python train.py --dataset="capsule endoscopy frames (Kvasir-Capsule)" --arch="uvit" --objective="v" --norm_position="res_post" --layer_scale_init=0.1 --parallel_block=false --drop_path=0.05 --layers=12 --positions="sincos" --beta2=0.98 --batch_size=384 --epochs=149.1 --weight_decay=0.4
Rows from block 9, named by matrix and row number. Rows with one number belong to one attention dimension. Each number is 500 + 40 x the weight over the matrix's rms, rounded and kept within 0 to 999. All counts start at 0. Numbers have three digits each.
# q: attention query, key and value (stacked) (model.blocks.9.attn.qkv.weight, 768x256, the q third), inputs 192-255
# k: attention query, key and value (stacked) (model.blocks.9.attn.qkv.weight, 768x256, the k third), inputs 192-255
q.94:545513445553471476468470485473487499545519548548520500551476442543414438535496486456497465455603572510458538514546518501599546444498610529421455487524521516538511445448489482485506481500612610
k.94:474515544508501538487493484464513437601491558527557466592494416521480564501476450440563452516505507468543506454536492544558528438495598486509446453481576508584551512531495522534423492548655598
q.95:521499575525548491461452532521478438456508387552505542527455477462513424508452528524480440519535495514496489533464552484524408534418491424460494455499563543507478505594498488562534527461572542
k.95:539501518543541450439471481535476414450512475537475557478454466486456489551476495527476504533468523536514473536524528456504482559439486448506523426525509599466495517507545519508445518483596522
q.96:549497440533482438487560472493506519503510448504506490499461579534477469500475454503468480523536567476487469458481450478436542580506530465474483421526444540525503567547534593431482461465572478
k.96:566510474556508479433506528486467445482495477497505566494487488487519465528464466529432500550525504503472532527486440491490488443468502484518473340525495510524502464520551491468449489452535479
q.97:566495481510397510509513532468524480493456476545483526540559441513463495493484429476455513482530505515506586471411479469440501524527573433520555528415470487491589446509520508502534465489450466
k.97:543508478486411521505573509459495508519506484500514461543572507549508471490516469473485501437560546495466541500507534494548590425530482525522540515483439538531529548441482482475485426505456523
q.98:492497485490531535477456468504490492502423437559462547498545514542559543506527578470466548419522510494576454464471516460509484448540388531442477517579503462479527421496529479528444544537454578
k.98:510470546499512448528491443488521540476468477507427491456483510507555532500495534496487542478501503522483519532499480510461480571515418504511529517543529553523556468536543528459430532528410505
q.99:467500469498469440521499541522485468449547636445498491476500438484481463509503517482551528542467453528468524585493539551464496538539436473484508608524445438501491533542501475519578490496411446
k.99:428509565490518498567428518536501524496501574497499454470532448438461487484541537517594529496432474507552488506486509561475430481588459490504480593438445376468458479418448477502562484516429396
q.100:493478498476474518545538477486523484535469496518522556501508526567515522489497518430478519506569529488492538479513497450549532404530511535516482490499467467498532482537491489472467501544518533
k.100:448460509478504496554592478476531532459494485492531515467506598568492518496546483476529560445524539494509518489528509471554495519568533474489501564528368527535479520485513512476515555560503492
q.101:508518525517547549477501460518516461530451459544493542571545493515427561516481479505520457545532499462532508527427549445493544457424482451590473474523558539331560500504500536520475444495597538
k.101:541460533480502522449544462560473426542471426491460548549467457507498461484354442494525442498409522482538535445532540471565508586465534477496502455524583550576528543474521484488409472509615584
q.102:544508489494504451485496517504492489460505552458509468486513509458479430478467493535508530497451489516435542520471488520478465499498500506482535526493501461597512498474467510540506506480455472
k.102:508531518490493516484418520477487504456544576538509487463476550493522479465545521550531537491420431508513454523461493573442503443498485467508507558467496401530499552517493536560505461469471482
q.103:544490542486502488474436526516475514543460530563441540543458513480518555475467495531444515551469434490492536462487508478499480552510651501441491519494600433521519487465473518524588501469445477
k.103:555498491534484483554445460462496531522504528546453394486531476505538504516497493511455467482519483499473410478524460505505520497512580574540576498454485542496490528536513517482478437508504510
q.104:531508449531440519525530485455480541441450525458521445469538582528459494504515480468452490499536540520445498481444458492410507514522517517561523493500435524531482531554507527421549501473543455
k.104:520567463577451546482496503431488494414497533464528573470496584507551521536514507507471577502542475508491545507434453506440534428514418530560496409562418504532500494565475495502438518459454462
q.105:475543475519566630477452597508480456478537517450503474531564479453458477507509473521557473538472453505505529543512527561472554500450469455560510515449609513507466536526508455480533506450555472
k.105:500517500487525563439466506536475485537530570466448462558470464469445424493449518496513496498471489493535530472514538526572518486480469509493501542443658439535486496399479492539520517464532530
q.106:531477439483461507514534487490529521564524459521522470473497521564560536490540514472505501513537552479503470437562440502567530488536524583457503504479449471589441511559474488437484511497466493
k.106:515504462495470474528541514472540567495485476486546451530520506519516537520558505500441503493599528492423512485557463480561556464478541515524525531501447495547480485496505485487590496537423506
q.107:490535640487468530485489417454485580554573560474475444549447665485498523496468527492439566492411473464553528450513487513536476498568485490502495510573563549486502472402478564542426500502502493
k.107:484519571550539472520482471475463521462492586505416449418492495451548562529475464540417476487527443504501458506576553483498504476497503475465586480529501493458441481642473603496518470506500555
q.108:491497419523507585463481509514477466502512535565534535480531429486507474508483541494595482551472527535542483528567545550496475547464447455496461504559508478541466503536526461460503507455556521
k.108:533539518555571505450370487536494483486501547544492546529468469469466544538464538522496460528553525505512610497476485545537478580427516486512438458466562530507469383516470494536492543435521526
q.109:455490444490489540501511495494503533546467532503511454469561498498508530494562562497521504462569521481538516503538511540541486483505510535509468521465506470521455455532454430477493531518429488
k.109:488549436482502442473560500468559560562487521376475466537472545488454544475529528511512546469511526498488585467546475511501467483491483551535478526481533495487484408535511551470500516529325490
q.110:504506500533463515543471428461548528543495606430508390526525417486424552480594539482565492506523449493445484518452590507456541417509574552581486480481475547498452564496494556570544523539588589
k.110:501557481518398497451564519433534444604497587441594518557478404569426503508464468448495542461451469492584535459478488524587581364523534524493429476545508500572572467398474509533513471538556547
q.111:501485529480571595509461535520439494490508468495478496441538477476554513476441482503476457456384495518547455447483474531537454514458433527462541562436568491533525427469489454487494511411462474
k.111:476508477471521602569473501508467561482504481526534500526551548524571535483508511466466515499510455500492495519436552505508540503457536495474560511497513513436495540432513494535532479458508549
q.112:474530421526484526502471523499540522412495434493506555489518442437601424518583481513524462454619479503470443582465475563425534491485510469448522474549482507502553528530515403430585446573499460
k.112:501524448490508446409464515520499457522504494459494611485475539474530403522482490471543480570522507480512583516462419455466498539497431472469428467489582412550558500458501464490492487496552491
q.113:513479497487467425492512529474508463459482406491534546488494487527506438531458442473472492433533565547502552520506516451503525562535530452473527486462454534494539481448556459537464519517494525
k.113:499475476501500522471524549482492472446523421546554639465497559543502473492560491489459475474557511536497465521488492468431506511528435477508489476483470560447520582474494484488519514454511489
q.114:493515480494508500489457539476509516486513547469511446534609406445452439473519454506540489465443445522519500588472586528463551444496532479461524519483531503495551502449482478578493503523538543
k.114:449527499489509560488492529466474417612519532502541490517482467507443357481445491483489501454426469515515551497480477498478461410577488497503430481437611401526518550436522489472474476488602586
q.115:583518465524499460466473485498514445489494462512504533547407476474467452486518487498532468554517524506494457507470505463535469563442533482522516436546544522559525544445552573557450527505598538
k.115:541499485534479453410461473478515455517500443585532492611423465562473501525475477469569480531492557498469483510518578515549519467415605467447491440485561527519524542439500537547476521509632584
q.116:405496620449537528506533488447522550588540460503534554442559466540627503487591534546492538414537442498609402418557380460542612523517443548488453487667465583425544486512543467432447551579510545
k.116:491491535494517541533510492515512540460499525488503482463557468538510477543504497508428484474557449505434444527473406439465505488485486511489497520538455484491532486552512480497569463534531541
q.117:500464509464539406439494512520459506543480481569466539476475566464524535494447524502424496458494565470555550511585549492538448505470526487478501491474532523483487414390485486511471581470446497
k.117:515470484451533493491533484508504562477504449569416538512441526462487525412551510525525485492441493525513494474560640531475458569444531491475533493462554576455497509463499587488403553472363473
q.118:505479474461486482457499517508495495540526591546489549511471497488474524501382461488504534551441593489563558480515487506557468538504593445469500535460511417505521408480476531445523484467483448
k.118:401459568460456438570519479478496619617508504570494443535558487494527573487539488461575550501519547476500530464519568537537543561536701458439504537452407538494481438495436526496479510514537457
q.119:504474437455525548523532547553514475564520501516505480471535475567515507472523556488513498503519541478506480494457467514513537513452490560488493573458497404513478468547470474452531541478423477
k.119:454484535408442477552574515559533604506488456474526412580532519513486561439559525499551516513518503477468471428518533542536508526472600500512551627485439498528487507438468469538607487559460430
q.120:508532568520500473506495467485512535414535545447506474494480503460486526509512450540507496562487414496422493546484520506481515433530465502504507511523472538450503560527455525538547416512494438
k.120:502521496518491521508439508510480410488507567484509546432513475453552451509467470512547483501424447491551465470475457459478487511549431503511503564504497382537491563497506474530515409490488512
q.121:463509605527523540505500471482494511462523447481491467538472550536537516569567531493522529471506467480508445545462503482496495500514458486539494467541526548440386563564553499527500479515544540
k.121:510492488535522472461531479503503458487477440450468553455461438420541522569455505488466465523550551492532436518528450418533479534523446541462514444584534501451483464529487485482565489513536484
q.122:467502443489574520507465556560472495514541491493475552494435595496575511467546574486464452521544454469496418517535485538450506437456418504463461526503545443495506562505509459484520502490469526
k.122:477464479463588518576504483581511531470479471522464495533468543510540516456517511513540463582448450470531448501509528525447414513427462472475503497508569454483462559508527508493468517538450463
q.123:522497522496523455512523459551505472419485479512478511468463454487445480514465527575526530520404501511471509495437500502531365576451379526516508544540467495491505447497490527548449506489417405
k.123:505497557460521501463418501562485477422504467519470452508497463464482575448493523561610513530373498533486437518481549541438463584503486500498550592472467483406475500541507479534539472499488433
q.124:450485615469535493484485507484514563504512453500491515497437574458634527532438442548455524472491525486467519436579453503548504564520708500475512433444562571474432489445475483432562507528536411
k.124:509489498504496442485513519455504495524517509511496527400513504468512522547522476469412486502592504498475439510502429417501570538508553543490506445552470562449567474578500492503502535461598448
q.125:440470523487534433495535457525536462549504488562554546524447489505453488494483539536532528431499489504467541469587489487554511425521548557446432405473468524441460508433434525555489532515487512
k.125:543487501506501566473513508502535466555510450528564535465540490520438480510555499565452530431435555517592473521470441511458414563479464448514429455524468554496553464597585450455480555491519540
q.126:538518527521460467525511503489507484438513468468503493523496499530513492521487468470470480568492488520437445496482507444453516500501458497530545476565462515485536554536562558506505448509560537
k.126:524450569536501480558481515563476429396478461522512505445472477501462392528456506479488439512585487503445480537496515429542490526533473499491549507550440511522473551455472428516546493520544471
q.127:418535558502489532600482499507508545497486509380481420498443390481437515525540464528520500527494397509513506478497454540495464476566404482578478517471485556516502548547515496530404438544506563
k.127:461461450488485492513577509520506473569490629380498350518572463497493528523429514479492483525509493482469521542488491514480550404552424542485483528501525436484452483614504462477503500521424471
q.128:524466476478592456507473616535489476474481526502503525466489493534558552461453482471492558527505451520464405553533560502498468483483506485428476506475516472463547462442474431459533610498435526
k.128:514500515519474435545499445499490491481520544513492521455469521576510561491498494482559510531494497501441432547467481497508507559508528541501503503500482501549473493585531472510458499495529479
q.129:511484463495492500475468509505513439482535525521507485500479516501488512485513475467487517521507508531509483507467483506517481516462473525479520511473568496502549487540501512563506499474494499
k.129:459464503485598546524522512496482450519527531537514520470528436580464466478533464473524504442532492476489424513512459485494511522520497520477516511439477501439514504457468488491478587505528469
q.130:491521517542488473496508489486507531468444433507513526523512499498475487536503530536524506498475485489438520505497508501447514522550552484572496513519447555478489559493533479424516526518504451
k.130:522564529532376420499481439489538466511503484467499448508450591454541544521484524489505503572506507505528463472457544492502483585462501495513503466544554523508471540549465518518502443475514474
q.131:519528473554458509466512551453495465421464413495562593535458495435563542544505496472526507540555476521487436584604595546446470515568465413481497552497463594410487584392523464477521420512477464
k.131:555526530532478490512428427504499416454554539509473535481433585473519436508523524451559528498514493530436425513436484462524466521517472521504492518523542448536457520595497486542503473500585498
q.132:535553510535521614444455537473503462409491570513535494496482542504470449530539489486469505480482458525528502512501520495512560483562462449489430487504516525526447501504448461454568500499501486
k.132:555505500495495474470493443511486552465502503466483463543452569528434508516470482496490541525456515558461543491441512514524521500511487438495515549540504528534483530527461515514538544473497459
q.133:548533426527455421511499471487514519498514485470471416498446546487497496512488514516482491511521506506475485435379442471496501529451492468519573477529499490509512550533455571551575488441525432
k.133:485481468486529533482524506493522490536508495498499468460584470490505544483506436496462462493451462494557488471527500484505504455476463521463494479496531500431566534468468499483437499513510496
q.134:445488581470526486517523529511497548546445458469488472525505456509482499492466529516528490515465499485507513504521495519471497488494577506537470536513501484497477464469500482479518546552502498
k.134:495437461434470474536564493567520512558466525443469458512525547534441542467472502501533498547499569463567509504456528528515454511451471467467531539482521459552517470588475510559485511520467453
q.135:522513554501476516535528477483480541430519503478516528480513551461565531501528540521480501428507446500491436508532519491473499459459492454502513448563459511483497498484478502514505492484506481
k.135:541525503488514546470459535522501503468504496493491525491475460464508463489496514501478517473474447558485621463504544507539491519560493493515484524491555525519524507426532481526512468476528567
q.136:530468506464482466552580365554514519536604509464434431493484559576484455460367535526477488486478610479434532427430452457488485471447474567503557473533492420544526468545520646595458514524523535
k.136:440493489488517540501523516473501481518442435520517512484550423502578506517494543523484501398495511452548513505514499473470488522506532461507475478473510474506527505476540488480511496534489567
q.137:530513450534486485466458523467479443460536532517516533494472526493521496513519448497473531481525467522514478513468481506523495501513447482486517486484516517497517536544501483508487455445503478
k.137:530514446502511480472467596490520452527525536530527534505520379517487408453468364517487478543366448508517572519556500546478494447498504518485450511495470465440561519461526527508412495509526504
q.138:517497475525484505492482509477502443470425437515567576543494476515490555541518497469539532518479534525478529545505545514495477512596505461506463555447489571462508544501593433467501487508468487
k.138:501512536524498487527462436510485489466501497498472531493427584477504491498510490459553501538486497472490350515435502486448498566489501461523531488510512504539470515556456499503483551475509447
q.139:472499556481532501513547514526502538525433477492495499509513458497483478501488529521523469500476485463504500547524512516458492507522534510507474515505474501491455485441479486451501528542503509
k.139:542510501510439464486503466508521533502507517441493497524476546486488481521475537524483463586506545514495554489466518495509492510454485517520500501541503507559483514555532550511535456500488483
q.140:489470460450492477558531441556496484515478546485463445455550488512490473474447552477470456487468561490538498508477546511457423454390458529483501513513554404560532464497495555576490504517498570
k.140:463470475468597565517520522488501512504501512512514522456525374532529474505529501530524460410573520429552522545510452474494505443516504463449523495430451470532503494485485511484499497544478544
q.141:530485440488499534488508468517529438476484521483518477494488511513483553471463528439512524551484567514483573536505539494470441451477476526477519506458564473498558445474532550549484481523502590
k.141:504494527517542572479534466492494524428529465496488574465477543526537488543492498509461458491509558505500467567488498451501491514462487497472546500490495493587505446507502507500523521499492531
q.142:557463363472507419528524422542458487569470397429401421485517567552498559499390514458462516528476609486484492506424475483533456570488461529478590527452537433550449498560493561539431461454485557
k.142:488470494475517554500543481478516495537506554530526515466526433520508552496516449528475413549504532424546506496512412470504574503464502562493514468458487470531528526489502540499411491534565502
q.143:450502585484521522515526497493512569523462468485516508509531454479515500508503541523535472507502496474508489511562519511475535482505572513523487516517463502484481492429492496456514538560508504
k.143:535531530510486517515474524507510537514533501474468538508461578451516512513506591508510528464554498514494472470492520477521474527529500488520491503504495484497463472526498480513572451481464495
q.144:479498479485531516470492518521485518544484521491456428509491491493465471494485487463476485511480491489536538534480460514501480551494480519499482498488540472512446452504469510496474455493505516
k.144:504471473482543523466524493512515541536495552507518489516521447510440487490499475532460453533478571510519559483526474502493530470464468543514503538509494509526528510471504585516481535528512455
q.145:512511470527458492475458515469465433480537543505524512492462542476493507498504458472453532486510463550538485488488493491534494479483457473479514480508526520502513512533500493558483462447520478
k.145:516475454469571530461490569509502461509477539507508504489532451508484462470504399457489524501482468518509571529516515544529515420532480450482492526473515494495553475430489468506467537503496513
q.146:495497483495495462508478510510496490446400409487514528542479432494486510507493548439584572531444468538460479556462581565451450524554587479529464596460536524460498569438516453484539499508513510
k.146:517510493506466482487491434485499441514535538485503494498452475538468460507485436464494464572474534493552451530433457460505502556459498555458531497495516465536488530566481549531482537475556469
q.147:529494435515512502503481493492504452481535527529495522468504536498523514493523493513499521480524500492490458498486485484521472516490438516471513470501504494489544505552500496497479501467478506
k.147:505518519524514503514470556488491458491539501577522572476519442513481486482520476501532488500488458499499496506557499517497496514515531504489465488451459504456504489421528474494404463483499502
q.148:506464597455514568536548468527478524518510529488470543455539499464510503465505492532497458462537535461554461517532516464547524465440485515475555481522479485535492468463504505516427527511492558
k.148:540529508499569593503469571522494559458505506493471586489507504435461535463560539542454454527567441458448533460561460483473525499549512499546545505458482550481467470400466483503516494499453473
q.149:477523548520537554477461557471511531518526499536545501503534467445535526503585507523558492461501430499563467525604490527550536533514497513468468461523464531461467475490493453454494508492488514
k.149:537501533508490493496470547518461522483563565516487540534523604503427504489490502478510520539517492589432526464529556581512509453493488520527512531497486530515482469431500518509455497455474451
q.150:478464566452533493494490560523482463527507458579505550499479522522509495477490412523478515478505500481458516478502452461541470521551533507539492499468489527498524455605558387487459541502461491
k.150:472491562511430376548486462499486504484403465521501439533453471528477530489494571516531499574430508484383477457497512520481496628537547507534498530503504544474462540527556463492495507514548467
q.151:481470464452479472533547388522514494523504552509492495450482556552485481480453475482506498488532582473491523445435520454512522481434502511493529541490495467584578501505468548555485558522517511
k.151:483496505495526549515541518486503531493468428515512449493493505509519486515498484505491495460518478435499507554499497449506499488511523481462501448488445497443484499521541462465581492511459533
q.152:585483459492486464460494453524528446480547510478439487534479419525439460504433471500514507571474571504483615559418532515492502481557472536513517543405517479541494547448568573508460486498522482
k.152:505514482529488474506553390495538511480517481484483472513436550534553594532500490510446438546550534414504398491468407432477517533426496557484527474543491495529482544563439544485470533515523464
q.153:523520517470490515537530478512521565513478500480493488500521487503495497496491499524505450512502528458496527476505523490473528474503515468502494501515450491528450509464456530475517493529513525
k.153:505502511521458474496506471478496594470481448446478437540483546458543502539455563540462486507463515531496538502472515505487491446491493508515493461574494508522465498557534533486546446493474567
q.154:560492444499513486516518450518513493476496513508453464426531551528487518507517480529450439493556569464438510476440466406521481511474430496480547463490471489530503501567514539473494487491461513
k.154:455529536533490492496487521482518527480491464506522496485530491444523505517518553576507495476491464507469496484536507494471515489522503532545453436536485530465496505474552483463540438506481536
q.155:411553615536496520451446565419515556539568548513595574588488457508474389535584458577557552465471397529529554458555467574567614436586598543554391523523439567513455517544530459424500530509547395
k.155:506508494497430438500491534522472488513477479477500448576499523498467476474461475472515576509454478542521499485495575573481446468498526446510479536535489512456483491533486488500529515463474443
q.156:499574497614398555465435412390497561513586489458515468519566532427582525591475542557431489541503495557534528405527454502483644501500523518537498414572504519495434515551488611482505387448547470
k.156:485501498474562576504477546511486496532511505530515505464512541442528585469544482473521592433590471535557504480529507493551521444537493427479513505472508496480514465422388473504480506492473514
q.157:520450479414519521513506586562498459542533533588486524475445471516479497422486411473492486524555504479505556435481497433536494499457483505497535449438512478487546463489504494557509542481472549
k.157:476496528516460419524495506483503519453456446498501516515495516528528523519476573492478476557483487513385521489520520520498489542494527553523476516517500513481481474519605467478501512520494502
q.158:519504439503484501485475521495496437482533526532523501499478525512504515491525452465489530487514485521512493503474501513535484522503452494478502504472538506492532508537488488555497459448493494
k.158:459438472487528461510493498471433445509501496552534480524536405579457433478461428477500494496358490519491499546513485549486502491498518526489495508497482485453530507482545526487449575497575511
q.159:407543629579488543472483490450511563479511466487531567541577479449515449551574592554520489510487427525472429487600456540454600504526600532565463478594468577424468513485485488449536503537539412
k.159:494525500483454501499464539526509464550544520476513495525471550441497482463536500454556567431547470547521477473511527511542466491540498479499507544482538526452505493471415468529572487469466510
q.160:529502499489512517484509516528521448442507508522502516520433525517503482489508505464552541469508460513512484567506505547549468451508499526458505531496489548485516478540431436564498513458497475
k.160:578480476484436469570491473501427468472570517476442556469530515505520516508448473470520511530570512564524415513475497453515465553536509483437564465479480462562446533527452523510483460487497507
q.161:476509487511549517503511502506514510494432476558501421564462510514521485511534530436574493477437516472500467535538600562542474466477525515467475537479525478410458470490497471479471551537467488
k.161:569505469513421491482508374484485511485504532512458457511439511467472516560442467502472528494495580471539573486410501477464499543555512476486516514456520476575547560519469597504461496465528475
q.162:471517496531509532476496507461501502533593545498523554472562521541532541512484458559400528469498492492533512472508372455522534510450493549539433467554475484502502435554518504494513499470515469
k.162:442481493496507490520480530489492504506575539552499568462470541520561479466522497504526514458499486535519531492499501547467496397531477502508494507520498488489523530412533466521479489508550536
q.163:482470528492521474545498483506461533493425456461488501498514518497484503502469508516496439531513531500424520483442450471455481533498511511580507485563471493570460512551520499461495503529512533
k.163:515532550530546514501468536457483497541514443480544489449473467511578504524516529511430407513480475548543464470516448504528527521460452561544456431572459538466449471509529495474521537463521551
q.164:459533483527482483515511445459489528599489467483525419474549455490502476546467551501444457530493561483553506476552514484501507587505459569539516465495554538411454520391557502431573483539515523
k.164:554486482513476485439520492519514465412480512519499459569480523566399461521459477498448558535437542523490618522468545542509523495563473454459500550451562545460555487507520556507528476534526380
q.165:465448535445484483504522458531494513482521569429482533476482534489474466475533535491629539391502494522456461500501522478516487461598500382434573549499449495567460553480402485490478513537506481
k.165:519517467482421473476503523497533513559543527422532544525527599441538514497509512490513563503517479494507457477491493495506501415512496460519491518562473484516487480610475463490518462524473556
q.166:491433511332452428569585509637530458483468466492526591508428481508473455409525511432645466480501477530515429525470650518528432493485588333324576629488391494604541551508380481643470544555512464
k.166:514528514525514520474479527484529471498530548485479523460503535450573518527540461493500507484565490463565487514512500473525509507505467490498485491466517492500483471509481482489529462472457502
q.167:428468496464480471497514527534495527478435439464499462518443497492487428487494522444507510498451488526484520495499507533478483478503535484533520552490498512451484542447522474504554489503533480
k.167:462523433502497540526491411495547579519519535448502477494567492447522481503506554553497448510499555457387520454507483471499518529427567528539459470524500443494479450528536541472513482530450572
q.168:536521452514525510434499512474505510528474451446479428482471563486445502518438518509423506484503483514546584547454429456528496506512458570535551490493616493458521501504490433484561501509513482
k.168:497501601492457437487520541488477451489506509433500425440503466581435567494467482485432477497485489528444455484521477468564521507497489541525541527518543509527507521489500513539593500514573523
q.169:512540479526527533486497499464529466467511491581531494452521520543539533538560510526460549389533469477542466490471409473587533570475500529532396436543466479449499388550500380477526571462444477
k.169:556478514520468479466509472504487470487602541555460505484437568524521507507499508467489530463504512514604534499471520522470508409555437495460541542460514514525549545446486518529523493481555510
q.170:523535553522500478496481517479503443504488469554521509529465474506530526537464480500473472548494510491543519533468469531525488510477484576522424451530520463482518479513536508519504478479530522
k.170:483475581535579484493519504477440447440492486556483452414453422588505565532441449439457457494490495508561436535474449466528484559434427534468537450512503493509502502501465534490512544474601462
q.171:514473461487508498497509501501491512479530545497500526494534526522497507478535511477553547475535499493460476557524586530521458474551479442414564547445509516518495516516478498497458524507451483
k.171:581493479442408415441523613508505427526496448450537547592471534498477499510524464488517569537512495539637515566537558533551482411586488448463511520458479560517487508527469463529498465489440450
q.172:515512463528514461519479507503498461577552482513483494474515486517477576511462478537464502515515514488572516443473428474494477545489453533528460423461541472496527504526519538516534471470516517
k.172:513458548505597470498483596527472452420453498609488477467466449539463475495511502443501511497464466547443514560541500527523474443489459499508503538474488468471471478467503460474461481486491487
q.173:531564470525455528469492473482512489528587513497472534485528495507494442509444443541417497517492492516529502439523466475487563482424509549536457480509480511535522488490525542508550440455538522
k.173:415473571480527531587470484507452520486505574533468457444540421537477460441489515528503498437495434517400535443496472483474506558532579537495499485503492481498461531459513466492458544503536508
q.174:491499498499469499508503475500509500504535528484497534470549481508500508488513495564480479509490510481484479431511491452454531505483480470516491492493474489559511518484513542517534484525507524
k.174:454490546488544488448504576512516519529509553490510535499532530487509480486533483496519534458498397485526546526501494537491510459522433509528482527511500519467512491515536412512526493498470527
q.175:486524530491503469443516532511534461468495450485511432536401483506517519525495469465527560476472440501484522561439487556527502461517530496501487513469512523421535510499539474538483503449519510
k.175:497494477528517502511513428499504521483499522507464531465536512506485497498497481512487448530527540446444485537491495450535512519432501527474499451517483475508493480539509562472488487545501503
q.176:499504613476532501517471510559506446454428529508492482540433508501527487477511522468577486500482489498450429548529586539515500481524514400502527589462496502479474532509417447550445549525498467
k.176:518549473507400462504526458511493467463494461461470456549491633438463555527459441456538596538575482466523409530427488480394487573541456433530568552519442491527476613606400507528509429486509449
q.177:522502543518510502533493488493470516475470492488499540517522551514520500517499496517494457524555520499434499485475492494482510503494477545533491484544464528556468501504504482448462532523484488
k.177:513511525490499503494500549480485489519535460506528498463477487498525522504518506491507493485520476545583493488489468513495505513537451501523520509519472514495473537462479478523540493469527486
q.178:507530459506496523513486490499514514505520524528468501453521477498481518476498483530484495470487467485516480467523535453452523517477482460517498490474482479519528486459482494521534509515475527
k.178:553490576492526459445515549537501495479505547505456451534464525488449539487494472479503565476487416468555562499488485501466513486567449506523510573468528532498540506516496454544528519471477473
q.179:466467489498536556503505511506482583559520538462488504472572504457476493482515522512493506468485504500518501478516479452497505528497493462484555508487532490487492513532497527475491476519483468
k.179:478509443477503507517462482506520531520460475493532535543488524466515441487533536518528523491436532533424504457527536543456489488519576468531471513480508504480506485459520475493441511511479516
q.180:532510493565544581530478524470487528552554517535491497505599504513506521475497504554445465564453528494569527464522501474477465506431474559453503433529542449467481405558514547481443524523454476
k.180:500485544495526491481482514487467475495466492550509474467430418518492519512474481491508533448443492525563536493495511526481497495569479495495505521476521522517539553427505474522475533445541469
q.181:504489460484512518491536526541498486462512493487466448518476514492489459492456496461508545501451461512549504542476438551502444464493471590505486532515493479428499466539501492525504468468519468
k.181:518483429482516504550476439516507482486519533490478488466484411524531487483467508498500460548521565500375547466489499486530500506462572516497487470476501410567451503504512553483426462510479562
q.182:479479452484494463526475546485473509496473491567497511509511502496498520462531469452510514525501486493509508548481586527502518467462535469437492526476476462504504489483468502548466501494458498
k.182:498499457498462499486489502487484515502455466549498480550471474471470493522492508476509528480528544465550533513530502511463498521549574474512518585457475476538508551455467495511504493449480461
q.183:597604449681438489442343544377464409382429419581553445555431540506538510655512503511323508579452488522544543520596383544469509546536446643703359396535547586350478472490632432342584453377510458
k.183:486464485474491486540523471523480517484487448510504479536510474551442518476460536505499476551477514526444507480490501508486495535473538514500518512530482514509507525509516522512483544531543504
q.184:555504505495506547500487544514527488488560564500486490455528480495507511466534502527458522517527459496538513516505507497484538512470459505490499506458497517454533485492474506546479516464469462
k.184:491500474472556529481490559536530480481460484535484541498508481491496480458543469463561553480528486480451456586542530536403484481473463483517521573439512465506540512438475439537490485481427471
q.185:481461497480473502521490515528473506518502490479508549503473499468483492475486512468523489537518512536520512503538546485511446505516548438452568502511506534544503524509439527516477470506525481
k.185:483516466490453503558484502507499510528464443473524509578549506475527533489500546514522478561491497540509458435561519505527493566493577501506482477525479542471461489488505504486479511507492498
q.186:470525506539475506467475459463504506602575557495522512504510488484480506521501502522485526487504504511512516429520508464521555486495549459474496470483553509539507519519491545502497475485535496
k.186:393490510505447476540481490480466526514455534515505518572511531492443437485513533505538533467449453529461489487492526534478478429571562461473509507532471540444475524476489479485466520542555458
q.187:540525546472495471465512512512553444413485457530553505521444482488530516503565446504545525497521450504441481551443502539493550445474538484493439494522417521533556495545505491554450503444504530
k.187:446521531541569569527497468482502535523496528550462563433547521481559494493560498512531402430566512442525433540506471433481495555416462528489507459527471465498485478477495496469491512507499512
q.188:472424480407530520506586491585548532468440490477501463522510482505479491438532561464651514497467540479451477520507604508476442493519543431419602622452516512497505554491478508531481543586486510
k.188:538527463515505529461480491495542516521530551451502541439523523437562469521530473518499515460523531476533495539502519505499496480501465484492476485468518489510512461518491503496504457483417514
q.189:517488507490484464489499537474494493502525498502516517531479507492519536504504481478527515519511508503491511564481541548545478462528516495424501477466546470510523502533502545521451482477496515
k.189:463487528502523495496527572471482491527393422485548460488518402536484505521515533494461454507476529464498444567541481468565471481445519538489485438528498514498485422525483491452537547503502502
q.190:452505544512527551514493481495490540535510543489519464456581474467522459515539594518454463450522504491523482541523395491523526575481449592561475459561544492391455437488511484441530495498500481
k.190:519492429515500540456502471495526502513518442506518493585411502519516429493493540488478511515424557532511512500471513555452468429504484474528497515460577496451537479472524528505503489510517472